config = dict(
    encoder_arch='efficientnet',
    model='image VQ-VAE',
    dataset='crops of objects in photos (Visual Genome)',
    train_examples=61751,
    image_size=32,
    grayscale=True,
    crop_scale_min=0.7,
    horizontal_flip=True,
    bottleneck='vq',
    downsampling_factor=8,
    encoder_norm='batchnorm',
    encoder_activation='silu',
    encoder_channel_attention='se',
    encoder_depths=[2, 5, 2],
    encoder_kernel_size=5,
    encoder_stem='deep',
    encoder_expansion=4,
    encoder_widths=[32, 48, 72],
    loss='mse',
    latent_channels=4,
    decoder_norm='instancenorm',
    decoder_activation='silu',
    decoder_widths=[48, 48, 96, 192],
    decoder_blocks_per_level=1,
    decoder_block='basic',
    decoder_attention=False,
    decoder_upsampling='pixel_shuffle',
    codebook_size=512,
    init='orthogonal',
    residual_init='none',
    optimizer='muon',
    muon_scale='spectral',
    learning_rate=0.026,
    momentum=0.95,
    nesterov=True,
    orthogonalizer='polar_express',
    adamw_lr_other_params=0.0011,
    max_grad_norm=1.0,
    ema_decay=0.995,
    max_steps=8700,
    batch_size=384,
    epochs=54.1,
    lr_schedule='cosine',
    final_lr_fraction=0.01,
    warmup_steps=170,
    weight_decay=0.0,
    adamw_weight_decay_other_params=0.01,
)
Rows from block 0 of the decoder, named by matrix and row number. Rows with one number belong to one channel. Each number is 128 + 24 x the weight over its row's rms, rounded and kept within 0 to 255. All counts start at 0. Numbers have three digits each. After the name is the row's rms in percent of the matrix's.
# convs0: first 3x3 conv (decoder.mid.0.convs.0.weight, 192x192x3x3), inputs 132-135, a 3x3 kernel for each
# convs1: second 3x3 conv (decoder.mid.0.convs.1.weight, 192x192x3x3, transposed), outputs 132-135, a 3x3 kernel for each
convs0.37 101:111102144157130106109121113158104116117132125145083084167141147177204101097121096133145108091122137139140159
convs0.38 097:164141102136177144072111082133131086147158117131100122161119118088173112124145105089155136130131131147131108
convs0.39 100:105123112119131113126106118171135126107155147114125141112127111125107117141117112153150121112160107132121107
convs0.40 100:090087126142103124124161127101147075113124127156078145145132079114139100148113085141138116147134116147119140
convs0.41 102:125124116148117071115115064135167081112113146172096133123103178111144106083121140111120143164133148157123152
convs0.42 098:109145128133194153119101174134153137099108144083154131113103109107102129165098131125119144107145157092114140
convs0.43 104:117122144136137148111139145124158133096205147104154103148127142195053120152127098128135132122161084169122125
convs0.44 102:126095091148171130100118149128119131128077140129111148091114134102170123134109145166090155148066104120143145
convs0.45 098:088094127132118137111135156125153065139122115104103149064157119108091136140126116123111117075168139157122162
convs0.46 099:125132120149120075139085104114068177167165151070133135114104124097142131099117128117168075072169132085167111
convs0.47 102:122143138131152113137129110138092145101133080113129089148156133149134151089129138134104105114150129156121106
convs0.48 101:120151107129137096122119101139130116093145095128107124166095135157146112107122145164138114071148125138170128
convs0.49 099:113153104138187137127108115160118130142125122133124111110154100085132108167114088122145112115132094109143123
convs0.50 098:122105115138182155150156111104130152129166124135138136108151095117166122146121140099145147092205164122127113
convs0.51 101:105098130145079102139088102103125146136129102122194164108096117121150108154157081147111100090147137103148134
convs0.52 103:096186106134114104113128124157068126117164127095077130127086085170149114134091128112132119147130149136147148
convs0.53 101:138165143142164126103160130148129118080164109103133146139148109102145143098146163131152134099134079104095112
convs0.54 104:104119138142114088117066109111134120133109105159090117135130122083102081132108059137156116156162146124114117
convs0.55 098:123132086179182158110111142145112133113139146123171142092153119172148127131140123121150172099181157136106120
convs0.56 100:111137127085186112118125125125102094138141141102127133162142115132136140129136116136113097103078084151160103
convs0.57 098:138117124123156095113155102094121154143127145151121115187143138157105111162140122206115171171106139151122126
convs0.58 100:098167127144098130127121149147127110136164127118135124138097121081143101077145109110099120178133161154095124
convs0.59 100:111156085134125151134157142127104125125152119122112129101106137084140154150112149151112119094190094117198129
convs0.60 101:140152114142099140144116146119117086126145152125121098112162144110170128110169116142139085117131113100115171
convs0.61 101:129113138138116111115142094130143182114101152137078126130134108101144110117117111105145105090147122079112105
convs0.62 099:125130075106131138097123139135133134088084130140121118137092101104108101086120123158151130156100168166086149
convs0.63 104:100126107113113113108138112099161103149139146070115089109138111155115082128105126096095126120094148139131151
convs0.64 098:084160068104117132095105095126159139120113150103081096126142158108100084115097132088130140140174103132128154
convs0.65 105:141116082151131091130057095143144089136154127121093103145093122135135126104157093116126174122154151139158140
convs0.66 101:129122130037125111169120133128099100136073126118121093133089097121058128124109139166102113174135150173114172
convs0.67 101:098110112144108107116112121087126105083124144155128127114105147090095133138123128133136135122184118143194121
convs0.68 100:112125138074058127162125134110135163108168113086134137145153143151140107140097138099140119138160141128140088
convs0.69 099:109098086175151120159123140145118091130129141120103139125128122122106164160136095126125131093139112151057126
convs0.70 098:100152111151114130108108115118050121129122112111158085154146083147130100126132161130140146116125096121117092
convs0.71 101:135155151174143125139103120099106139138169105101149116150138146106130129140131134126129142126146146117127143
convs0.72 102:111118137149105078110112158117077138105169142116151138153197110141085124117099086128125081124147153134107164
convs0.73 098:078143077076159167100099103142146107107168128099127108146071071134172117118134099154126133128118101125127110
convs0.74 103:111111102096084100153131157130119104122122140128125112106121115119095113131111165117162091157125141109190096
convs0.75 100:146102150161102135111115123129115103178122149157122127121121104100158091113161141147115113119169112145127167
convs0.76 095:115125116126127207182075154124149089114126157144119138121142085135131130136101190123170139179181085125145132
convs0.77 101:133120142125179138085117145103120112132174146098107177166123145098134125096093166135103094093100123113168095
convs0.78 095:112141141149047114128116116124140134132131142132086162142110104130145165118176140142135096139187113122142094
convs0.79 099:064113139125161126082113163112119106163131143151110137149113117093144147082177120131137132145158139147153158
convs0.80 099:113143142138152110129143128094119156107116169160097084115111136113142149129179131117105148106130111105101163
convs0.81 100:103137167165129175130103132141079145126135120110111162135130155140103134114087131126148084180109117129129153
convs0.82 096:108141113107154136108137155108132140102130095128163141155099114195080088136140141117124105123135121118156097
convs0.83 098:114086119111167127130131096142144136103161132137103121087136139099147167126158143058142128105112124135113133
convs0.84 100:131157116122153107072148107136149089130074148123145094109117143139099104119068138145139107132152093126127099
convs0.85 099:146148110104143158119168105146118115129112113147111132114143135174082112137108146136169112087175129156168102
convs0.86 098:131156157128120114140065082144106138162163104151148093134187134174107094156116148099101130136116102132142166
convs0.87 102:129142143110128135124110099128117114139142092136111114129125110146193142137166141118142093118107170131174138
convs0.88 104:126114136106140151114108101163139148083122162154101115134163093157105148100129111087146095142183084135163178
convs0.89 097:104120162069160066155156083132094112119046131102122099154143132159124159110109099133128135110154148083126106
convs0.90 100:074117118073146119126113113081170140160128094081149113114135114146095123116123122073176135120129136145161109
convs0.91 098:145148161113127114100140136167141125080126131109107128136107107136150081100129138145140140156085127136153169
convs0.92 101:094119120121139116117133063109102080143146115137147123135147125153152148146172128124102117102127104083132168
convs0.93 106:163128090113167116157149136064129122135113125113113120126149110084154118099082101131125087089143096158118108
convs0.94 101:096138106134162116130162127151112159116110129152116115081121104145127143115139127145085116128092131142105076
convs0.95 100:177141151090072120133143102130148105103123131138147067111129128106122154140137135110120132106179116082103124
convs0.96 102:120128142167176102109108121116116136202129114111131097125122120101090163064143153143146091085090112111091106
convs0.97 100:118096108125112125154163120086124116130141130120095161116147138128135141127127142119127131147116130144121129
convs0.98 105:141100102147143119124147154147129112079151122136114110166122118122147129093111153100121122119150096112131104
convs0.99 100:080118138108192202121108138089102138130145084116116141122120111131136110057122163120136107163107104124117092
convs0.100 099:118131121162167134148129130152114124113084111151145114113148141148190146118128103108147095126202129107162120
convs0.101 100:137113109115123085135149137123118080120183110113144107170154127148122147152149135121128146152121123126093144
convs0.102 094:105131098119095151137138146067103091150136155141126119140135109099129103106111125184151146084192149085123109
convs0.103 102:133139114151134099093067149103142136129128169122099104130140131115103114104113096117149141085081120115108101
convs0.104 099:163076107121115121099111103097167157135086100158080122144100124079134142141166110102120142150081136113067087
convs0.105 101:138116130134123123141116166113127154121118119117120097136107124102081187100125088093126109154083185106110148
convs0.106 103:120117126160093137141161135134110120182111124146080169167152153127089129071151103122109113150091147151084141
convs0.107 100:159151135122117109135089125132124104119139122129121119178156080141128156101117112129118140186127186110095110
convs0.108 098:134139110142109091123133114134114146125120115132131129104133121161069119163108146157110097109095152117115097
convs0.109 099:128116144120122108141138123156137165111087125135132113166140120139152144123145068106140103171171134119159125
convs0.110 105:138113123116157103095117148126133108158081061128153123121173146129126113132114129131140105095111129167118109
convs0.111 102:102112118139118097149092109150129146160083114147113093102135119152137119133139143157103153103071152108113132
convs0.112 103:103129116107140077108146118133149129082170111131124125105120126124121102125112120136147143071152131073111126
convs0.113 099:167109120091176114165099111095174121118123112104144082126127080086137136141148105088135092049132119135088130
convs0.114 102:100131135123104140096089139152149100130108158120129143108143125128164116118123125154127139137121154140067140
convs0.115 100:134099112096167106117106103112155111183128162092086120125135142148137138116089102152119089088131134126078151
convs0.116 102:141122127160149150093134134120131102166152136113115134144146128131131107158082134137144136142127134115109111
convs0.117 102:136129155128112152114109160142135089130154110133136128111091152148151148101092155128128136101106136104138153
convs0.118 098:097143108076153109094121089126135092124103103134126118099138097134153170118114138101167061120120081100169104
convs0.119 098:132115109128140145096093114111085128102136135137081141090128149116187114121152141142146118114125106170132146
convs0.120 104:130107157108142139107143125090092152161173119130121087134151156130137167126104166110114148164149166109082153
convs0.121 098:100137093143123117172153106136121109093104130086108089150095176080132149134118153128123125165090098175104150
convs0.122 100:149150130139135130138144142119142090136109137159141061122134125147068114138154128136152104099089090107099122
convs0.123 105:142123129135140083151153136144147107076195111101151116130124154080151120142161154117132143144087185110102137
convs0.124 099:110124136103119169104136135128136152101123120087127131092143113184094130143120149111227101142161079123161123
convs0.125 096:122092121086080107110079107122092123120139133164141101135123129137122081132153127153113129162139099153130101
convs0.126 100:124131080125119114141135115110113104094138133134154098137152132181133125134127085113144130122117143107133084
convs0.127 097:139117174153124111081104096089106124133130122058139086143147096122088088134114108124137138137171153142154124
convs0.128 100:113179138113170102155136098155103179139110142161151130103147113095167144127130115112160098145121143106125132
convs0.129 101:150175091123117106129145142156156119155131123122152138119120157107163097144099136183102089115085120173091134
convs0.130 099:124087123087124149094131131191122090137152140145131173090139151128080099128157128069128126082187129090127125
convs0.131 099:093094128134122135147109110127112112109161103114111098145109143128168148106148105149109136090121151113122161
convs0.132 095:108112107144157071113115083116144108126134164134113126130121114099141118090152133139157126126120160090098088
convs0.133 097:152096108122126124123132100095087098148068139139168099137132122126153147121117152137107132142185097083111142
convs0.134 098:135151116125162113119147116135134128109138131123140145123158098156154153122129123126134143093086127099112121
convs0.135 103:162136137115093111123155120080123131099145114123107118141120129132151145172111078077118151089181104137143151
convs0.136 098:126140093098118129109107136152102135116134122111121152086146147138213122152139132122132108102102117115169128
convs0.137 099:118157156098132122113138152102135154137140088131153144098106120080112105130152115169109118119098132152138082
convs0.138 100:144127087168077117113100163129113105135119087115109079162097148167102141088131199161127109132164107161097154
convs0.139 101:140121113131150110110139077130147135144076103175115091119126132147142151105134082117136125127117104105150141
convs0.140 099:135113124097105088128124140111142125120155148140144137150164133143125139128125048119134135122172147166116142
convs0.141 097:136116097113129166120149124113145105110154130100106108118136092107113087084119101115168139126167145139100075
convs0.142 099:121130112098138111100143082123140114110135130108105127096104125126096146108146095116136161080147115099162149
convs0.143 098:143194127179171091095110161113062120118105121119084109143123134102175108151135095095161152121125108096122128
convs0.144 099:114088142085115117104123103139138181109122126131167074136113118122154166117095112111116128123112150124160160
convs0.145 101:141144130124101150126151146123151106119107153138125113149125144094158114104136144123153153148089159124108101
convs0.146 100:114122105182111088129152117106111119125173148126110144108088112072112126128108131137108120119129166117067096
convs0.147 104:096159125144175139143135096104108072117162125121133112113103134106111156107116150089146117075118121131143152
convs0.148 100:134082119105168139115152183138127116109163153154109159124151129153127097141108117096078141166110109148111118
convs0.149 100:126188138118147132126095139087144070134143119094136119125119131148124143120085133111122128122189107115107149
convs0.150 096:128099168090082092145130164154173137113171081135098123158107118104129140122126100103132157131132101136182058
convs0.151 100:135121139121131115128123116160118148093116112108145139141120106135132113118140119102130150121135114104152109
convs0.152 101:138153146134152127169116114108095133117136142136135159114139121031095098117135117136123103185136140136098118
convs0.153 101:154105063102107107145122113100120133094139147119114101119170109105195139140135138161161112052159159098142137
convs0.154 099:123119121139135166123191145140142158109145095157103117130189129128076147153125090151141074107094110108130114
convs0.155 098:122139119172089121153155147140152102092164124122117126122108096162116134138095143136156109128187138124123122
convs0.156 101:064124083092184106133142110122119118091135153141115131101113133136125167109140130106166135138078158092058138
convs0.157 106:137095125104099124143115098114104126136167120116108149112058135136165155166146139172091135127092128135094101
convs0.158 096:101188126138134129156089080104116115158134155080137142120180125094174146087137132092111141146166092170075156
convs0.159 105:100108139117111144130153108142125110072153130118118099151105145147103152127098131115118087171130156117123147
convs0.160 098:112085153137126156127089111136120098143098145151125125129104142121120146093122104134108114094114086141155119
convs0.161 100:134102133134143154119070145102107098070104161121148109142098145143126087137115160110134128092113089107133096
convs0.162 100:093087116125114117122102107107148102107135127145131121110151100105161140115163112131081161099124179111125104
convs0.163 096:123120138074137149121166133100133153116133123095126154120120108100074116142145132108153094145099096146073080
convs0.164 099:115136136128093089143145087105126121091097116159102136121120099103125141156086107106118141114077132132136150
convs0.165 098:103093098091102137101112124119097133131144151168127136137143138093182105115137113126139117186155095137108092
convs0.166 101:066156120097110085114125140116120117139161092121120113140136075115109107130139097098128093128156140094156106
convs0.167 100:123119118122104107117142111143131081100122148139098118096143145083167212191160106152115110116133109087102145
convs0.168 098:109128090115115110139168111110111102125123123116114142100110094120168128154161099114136099107122158132129154
convs0.169 100:114136107141172099118093096105129134197131075120086147148155111149125141133128112133115126086061108155123134
convs0.170 098:153124129105166102118088129136153133151142070137101123134091125154121128137117128115127107102116126096186148
convs0.171 101:128124171125091160114145086144116167163084129139110146104145182159151154123099129136096138111176144152146152
convs0.172 100:165109147152157131110078075133146137110109089122117099129141110133133154106139132110135158102145187112190136
convs0.173 100:110109110143152135154129156139088128131118159168101152149162137097127099084110133119122107138128160121104118
convs0.174 099:133125122141157122107161125145118118111093084145141129112143122123089077068142157125107163143174127152113104
convs0.175 098:146127076120145099106112115115101096106133131179104102127148117146140136079081093119069109182086105111110121
convs0.176 100:093157116126136060145147152115113123147094092121129122089111108093126126118142152096126109107216114103143102
convs0.177 099:132151127124120085118162128095081110171093146107090131143139117103148127134163100104189149086139150115121140
convs0.178 103:128163100132116163125159148135143121095157086148112109103129101125144119133139154117144124128075122111130134
convs0.179 102:104088098159101163130138163155076135133103119104117142158136130110133089134137144121165129104204120125155048
convs0.180 101:146096137147153144135101125125155161140149128169185122081145106129172081135123091152129129156125109143117131
convs0.181 099:125112159130193085164123161082192117131128148111120094127147112118118114139177086117134106106124129093107130
convs0.182 100:128152136114127087112124150118144123149137143114153127104151136108053104126163129144180064104148107138082133
convs0.183 103:125107088133091139139112124143117092143095117143121103140124097147135155168130086114162128133145120146179127
convs0.184 101:133116142107100144157092130125122124119097120139092149173116145100137131102138125132101108128127095115122105
convs0.185 101:099101122107157119115101136127130147141114132117106141104163101117165119125125157135107121089165109142133138
convs0.186 096:140096090165141148159139145115175104129141109114121120148155134129211115164124150144115099135112109096114130
convs1.37 102:126124092123133149072125097129086103156141127126174181129138123133168108146148120080158115115125113086139154
convs1.38 101:161138161143084104099107122187142111107129133086145144119104172110116134121123115144110090129165135145139123
convs1.39 094:136105149123168158096165123121118134124139163079161137156103120163080131163132084115135176151102203113153150
convs1.40 092:166142103070100129139121154115125154107104152124121122129143119128162118133165154102126140142127148162175144
convs1.41 099:097099148126101098132126094148126158091108138134151176108099106085137134139120157170126123122137164109173151
convs1.42 103:141176146163121088137134093128095138098097130123145118122079118151146168144167142087086091154135137147095135
convs1.43 106:131118146089152102117139182084132121120139126166081115126157166183164192125191155101131145118143161124096127
convs1.44 102:118098150085116123139136155127127137115105119098107112144170129108145114156176147127117141130136072179109105
convs1.45 101:137125158124134160105099136110122178148141145085178144134113086146113125087152112116134102107140097146103132
convs1.46 098:111145130156143094114123135129115102149159127129107155136153127130133128116105122121174163108147133093130143
convs1.47 099:158141193127166129102150126123107119107140130114131159114129124142159118119133108141155164109103096096089116
convs1.48 095:144149137131140127089164102116157167129145103095114131138156159125135114111112118114120100161125115137126097
convs1.49 102:112164085170141117142159093124145119130152160136158158095134123112113109109156129131147188092153117126149124
convs1.50 100:111140151168149083132141108104095140191132119099156147094135146130108106150090151134154166113116156143082134
convs1.51 103:109114120082164129136133107135106143128103122132126144132102105133160142124147188111157183077173143109122170
convs1.52 118:134141125082060096095157111152115147136144134129126151118133114139158143119163114104125114134152104103094110
convs1.53 094:129123099138095108108113141138072129098091131124120102125078128088093164119102087146148180095134165115113119
convs1.54 098:104160148104149155092172196064122130122115169138105152114117133127102122126164133097136138151126121119129115
convs1.55 103:122097131107152167117148135129154166140181146142104109122081081146148100161117107109158118120113127116192173
convs1.56 099:145120078122165157117185142137181077128143095120108122135151126131098149118174088116147156159153146142105130
convs1.57 106:126101130152143110105112147120083149114111132111104124113149123141121118124113094164121170130091133149091141
convs1.58 097:127082113101073143097132125161119147118108121056156116145116109131156111118112155160167145116106166165133129
convs1.59 104:117119125133121137146114103154178138083156197148107154119120118114162132148117139108113103104142134151110171
convs1.60 095:118162146105156155146147142131165152173130118105138112082114158141090132148117116148111101116119078173118127
convs1.61 103:113102146067053107148104121103139107113121163123115161101102162101137165086094106104107142107090136097106176
convs1.62 093:127105158113105122155089117146104112129124129081141135136153115161123081134143088137114120117053133107112128
convs1.63 101:091147123127239113120104119112129125143121159106150142113085094120108097087145144157094127080115179136151132
convs1.64 102:170132147141106145111140134105120152109167100121173107111126148132107150137118151124103146107160116121091122
convs1.65 103:120100143136161111158108135127095134082110106117141176098084099144140121135133099174137143106172155107101064
convs1.66 094:117100094105137105093125118120126140112085118122170089148116121108111114134153135152125137123133112135107137
convs1.67 102:143113107138060086151129086140130139161087039123167114138131132154121107137119108160150180151177176163140136
convs1.68 101:167117114129188181128140110144137155122158169111125154118081101132135123083103146156147150128147124111097091
convs1.69 098:159172165145105122142086138138158158094141095126127151135113139179111106141135088147148106075097154148131152
convs1.70 098:130114146178090136152132106125108118069109123134164157163143123146079118143146098117125113176111150125117125
convs1.71 103:145145114137159155141127118072146092113185101107132147141094127162127130140166138174142147092113144135100111
convs1.72 103:134092134131143156104157112126127116097133162124143118111130085078101154099121122103092132168103138112129150
convs1.73 102:125143134114118113111113120131121141176159129133155165129150127153174093161171136124148110112122133124141077
convs1.74 099:125157136169148115087122103129088146141105111139143064139121115109137127108146123112125101094095129126109095
convs1.75 102:134087125135143142110128094122154127134127119127106120126157112132104122096094110104147118102130131103145125
convs1.76 099:141113142162101154154122137124162181103108124131188172145130123122138121072159125108133081103162139101143122
convs1.77 099:118132122126115094138088082164184131175139134145144121170146165170100147116065153162116162168115125125126095
convs1.78 093:099135138105102096161127094133129179123142132107136149180133176098158126119108123154117118148136136127128117
convs1.79 093:125127130113113141149083110159167107149108161133134115126120142163146138103109154138132112144094123177109149
convs1.80 103:130085150128115130161117139106160167175104163123106106144105148129100103091148103130117139110107150152117136
convs1.81 100:111109117139150129162130096139123153128128133128121146146100099136146146124119142176116113157100105201130118
convs1.82 101:100123118083132094150131122144120167179095106115154099158101132085107105082128099109123112104109102145102138
convs1.83 093:110156137118105142136160110077098153123111148124133123135122111108096116086151086104118093206121113138110087
convs1.84 100:094175126043133149086143141181114118132097118158100162135148109134133141120154174118140129105140138130084143
convs1.85 105:132111112149165165130110113126123171093096145118094101142123191109134159108092129152143085104133124140122175
convs1.86 095:145115140093172087080155138106130118139131111166083133174152091154160096174128115163173122110109139129111128
convs1.87 100:107160087133171125156151137096135145108154138119123132122094106150165125130118158113157135140178108136127118
convs1.88 100:128168136131095154121122129082124134111153113135116129102146117113145121127116105083107115118145107122117073
convs1.89 098:125149128093182131108097112115144132127110120151146142156146118133082103150117106110123128119149078104124096
convs1.90 098:138156148053216152143106128117145137198100161100145149086111129168129086166090144133162160074144142093177140
convs1.91 096:116130099115112102130182163134088164119094148115135119139084137102110152133150134121117095109133092151121120
convs1.92 097:109142133111046109143139162129153146112080147106104117126148108117157130157155119130141092142134134116126141
convs1.93 107:135140141134106138150040124111148144156120115124122130118137165103168155091102103157150116163138081109135133
convs1.94 099:100108109118110074147147115104111144120089112130104117153107110089100131097101132106126111121151136121092144
convs1.95 099:159102157114130143155099169144139152085073153137117168162186154145176143146130149135109089126145080115145135
convs1.96 098:138120121161124148155154122160168125132137118116107141092141145139159122111099134116113137137125135135165098
convs1.97 096:084129122170158152131120109060132189139143138145139094154151098149104179091137130068131163150116119091106130
convs1.98 104:118203140095034083090072153069120115124111116107085146135118166079137143108144126144146133116127149127140109
convs1.99 097:102120147133119109146088131165152145182150144113097139115067161105107160136106144142135088167078156111079116
convs1.100 103:154147126107135124080148151122119147141161140124151151139119137161146125131090105102157133115170097174122154
convs1.101 104:151150107163150167122125133102143165129101139109096120119108127138117194136119121170124135105141122153118105
convs1.102 100:119131088142169143148152174121109110089157114136113114133109113150098140055142115147154145135153097119081108
convs1.103 100:129128137104129139148183128119125100123129161149134166145125103163132097123121123168130078126126109166162073
convs1.104 092:130100110105107118085137137113085147100151146154141079101114117159114082124125106115148122111110150146096119
convs1.105 100:120143111131146156114119130131099132119109113096166095131141122087103135159121119118118151121114134145130077
convs1.106 096:126130146120108134105138110114155156127143152153083126134122125118137159138097157094168103147118134133159116
convs1.107 096:146131145135167127155148129102107150156148122119128090109099090159128112149185149116130147131126159122122095
convs1.108 102:183131092190144161142123152138138143119124118091083123113076162144105138137092146126132145169107149087146118
convs1.109 097:134145153129127106137091083136142137129131123126118142136118130111158147151154122172104135132158100161144126
convs1.110 102:132050122104089123146148125107120098148043096139134124090171123102103057128108115148141141162058124156105132
convs1.111 099:109179134120162145118125128153162106109131115101093102168127098117159132138121124120147108095132146119148170
convs1.112 096:155165120112181137117119096091096131106066112152128130123124135103172121100098118134127081119111193147142151
convs1.113 095:115156154154144169113099137135093132179134119186112120177175151144185116093141115107116151140132150119113162
convs1.114 098:150137103145125081134177164178096117131097146097116106134118120136171112103111140113170134096121114158130115
convs1.115 097:136129114127095151121150105107149139131150120128124084147116152159124148113065108100100120173117187122126113
convs1.116 095:127156121124162135135127132127150158118121140178119118177111123107109132157141128135119101096139135133103139
convs1.117 101:139180124109190146105181141143106140118109104103153112156106130168130121165118113140164137161130123103127111
convs1.118 098:084152123130104095134127131134119147131102145136107135130114142138125115122137130094144125120136144140136111
convs1.119 104:103052115167130097139121090133158140134094134162144112101151200101140132146117154132149165115134110126128138
convs1.120 099:128106153114115098127090099105124104121114139137129133156202106114181166140147148156141168155170167119145119
convs1.121 093:149133094169179125126117123119142149173144152151088128124119135084103141196119083101089118155092134115120106
convs1.122 101:161071127084107082162160169143146107139083175134099128109124131123130136153170177129066138155113140111087115
convs1.123 102:124106170149109153113114124127142126120122151126110142153139162160167106123072135127151127132121140090131082
convs1.124 103:112167152115183153127064109105137147150153126116158171106135139142143131100154135089110099104126155111139159
convs1.125 109:117147158184134118097157126173140117148128053140128125111120129109137128149166142118072096143136132138148126
convs1.126 096:133118140111116087111115121105126159141098152114102093171160121159143114141088135155121133146143143121109138
convs1.127 095:112070151118111171118101148104153143067123126162141129167130095115156117168125147126143104101148141099173111
convs1.128 100:173126186161129122125114142135151126101144128133129175142088077095121141124140147097146136119113139109162133
convs1.129 094:114112119152161126164202109129125103149166145133111072109146085119177114141148125137135120143112103170064131
convs1.130 098:105149155158146153141083095125108132185122113128105132079106085102107093127151158092091152131149151161154138
convs1.131 101:170123109085114072111123148112107138116181133109137121144135128100103123097140131103148085116142138106145125
convs1.132 101:155141152120095161105152137095119140122154144099141157108144132106105131096156091166115143191126124152100101
convs1.133 099:104166148116178111125113147148106132129117149131159128135142061140131114148133150087140114119095090182119137
convs1.134 096:134145134107119137135108118094106146126128146111105144131149134114120127143151103134132132115134146116112112
convs1.135 102:137082101078147125137146173084111097092154144116114138120125113136146164124140129142157103151168087136104085
convs1.136 111:133147120140095115120111111118145169159117108107113130098149136116103093092122097129151121159157113132161134
convs1.137 092:141096110145128159121122085123130142095106157115141099127151150147153099112126134133081126143110145127168162
convs1.138 094:073157175137073116094177138133124171103146092126183116123121141145088120106136175121103130116123133161095107
convs1.139 113:136154123149122151098164155134127142152109075142133134096131166118126109112123145137110109117104107132123146
convs1.140 097:144113132159173170129077128144095137154157141107164191124115129131157124112110127134102134148135136181139163
convs1.141 106:111136115164092117171150132142139143121175126128114170101097132108102112115130135127143171141128190097180159
convs1.142 102:085114132120203166115127139120130106105138140109142162099151159139155158093134113115146157117132100100179115
convs1.143 100:123152081046077114143137162131155128132113109174094126113142151113125103128111144112158111118133132130153114
convs1.144 100:139126105105171103119132081130092171133114123132101118114098104139149066162166134125112147123115160134160154
convs1.145 099:142135136150116099168092113149101127119128137139132137091159149154139080134124118127134101150121126115116156
convs1.146 102:079143179086185092101101154140131120084128090148121148160133103114126111091113132104129088118131139081112125
convs1.147 098:100107120153120117141094083119135134131145133136094189114103155136095139144113173146144137138162116144114132
convs1.148 097:103120173085162128098171135154137144116142116121193166117116089144155119166104116138088123130124121073129121
convs1.149 099:133117118093139164118130150166122127085150124114140127171171123124122139161149100108093134118157132155095126
convs1.150 099:088112133139112138107103134093108150154109103126124123114153122125133136119109146137105148201113183112132144
convs1.151 102:152133117109124117156112162130129112124129097108164134089149089114119116160173120150155159093136111074114110
convs1.152 102:122102159109141153148153152083150092127129128097153140130158145130119147125096128136153104153151179162145073
convs1.153 102:127157116143135124132101155174158136115155152135115134098102122105123106146151110123118099091145118119142124
convs1.154 105:143108156119165115111121120133125127128129174133126100119154152142141132136096138128152083128155123147195154
convs1.155 111:154118111131074058172138104163112110162090170101149121121113175118079132129103107108106143141124095101137168
convs1.156 096:135096107113087111125134132214139095161094144144144116136128106093122152115147104125094133097133163117142151
convs1.157 104:122119079117095123174128127134131135128138114130136114136138150145143115120134144127118094153095145157134077
convs1.158 096:105151104087081128136114101151110106132102124153151134138127145128179155129137119118151098120120141150155119
convs1.159 105:145135107146122092146172099131175148148179149098131088134108125183147120139133157133125147172097116154116127
convs1.160 095:116124124105171128147110088162141112172109109148140103126177150121136133127135142102104122125100110180142118
convs1.161 103:136121118108216138126108144097175114130146158140161139114113114098118130160100116159170140095159081129155101
convs1.162 097:134149125133170114157169150140125141128113105146146154136174133136109121112184133133136111087148135140133138
convs1.163 097:170157116153158078132143134103154147135167142136149115153097129143161137145102152157130081104131142120127133
convs1.164 097:151111095140159129121110070135126139121157153120144116144116113096162161162104104115166103157098131135146126
convs1.165 101:108095120091127120167120144112133144168155149160087131131167091136170114088118135120191112120115147138155171
convs1.166 098:121164151088080123133139096135145091137143112105109146119134097096151088116094102091129125132151133144128128
convs1.167 101:106126117098085128135116118134160108171131097115078101132091144118092132141108154164102150114137120126102103
convs1.168 097:118125123105142136124113163105146130115195111114148092122105115108103146121123166101116120137172148169091127
convs1.169 097:120112115142123075097122163110119166143070113143136180134123115119123165155142113117097084143140119143125129
convs1.170 101:169105106158147091147155122133131121143110155115074145107075111131139149144145137108206064123102137124150159
convs1.171 095:122121110113131118108087117145129145124085099109160162117153149146147075140155090145140120111094085136124099
convs1.172 101:140174121177170128121164114120142151120129132109156122139109101154095106127106131116125102119107120112144131
convs1.173 092:127141115143167137121133156104159120170127120147110140119123140142134081158127133155131109164115121124147085
convs1.174 101:113142117109072124105121120155116116116102106112101152111149144124126160095139144169115124128149113142137113
convs1.175 099:164081072132119166139137122101110093098136152148068120101146152164120133166098130106142134133105161118102116
convs1.176 096:100121125147098149140085117154115132124123145228152114133098138144160120155172104156158115138146141143145152
convs1.177 098:120140156121076113160083137168163159148153172096081127102103086139100080113139128090128090119153099135122125
convs1.178 101:071131139103090153102114117153134144108130081095184121150118135141113127133143103134157114111145101104112157
convs1.179 096:084127074097119132124113120093128146145080102122115090151109111109110144079130108166136095131104120159135111
convs1.180 101:117137073124149118156093131181092146107122110120086159138142105157101128143130163130113178134176123092194134
convs1.181 103:120131151149177110120153124156068165164082174106138152124162150172092179139114133127124173129083146138091122
convs1.182 094:100158154088136142144051150131155139150146134118141128140120154108072135128146137147133154133163088090146155
convs1.183 098:127123111145088118122115133110169131152152121126124110109135094142148139127070115103126138133138141120148203
convs1.184 113:133104154123059130125121155162154158142153111115117126153198136154135099110098063133083120123184123130141137
convs1.185 095:140091104139071123108121141142135128164101068147161105152134198145212118111129082142133142101157086119127113
convs1.186 097:118108108164092109132095098101184095133121106135135085118076158071121148114131136134137113147138122105122101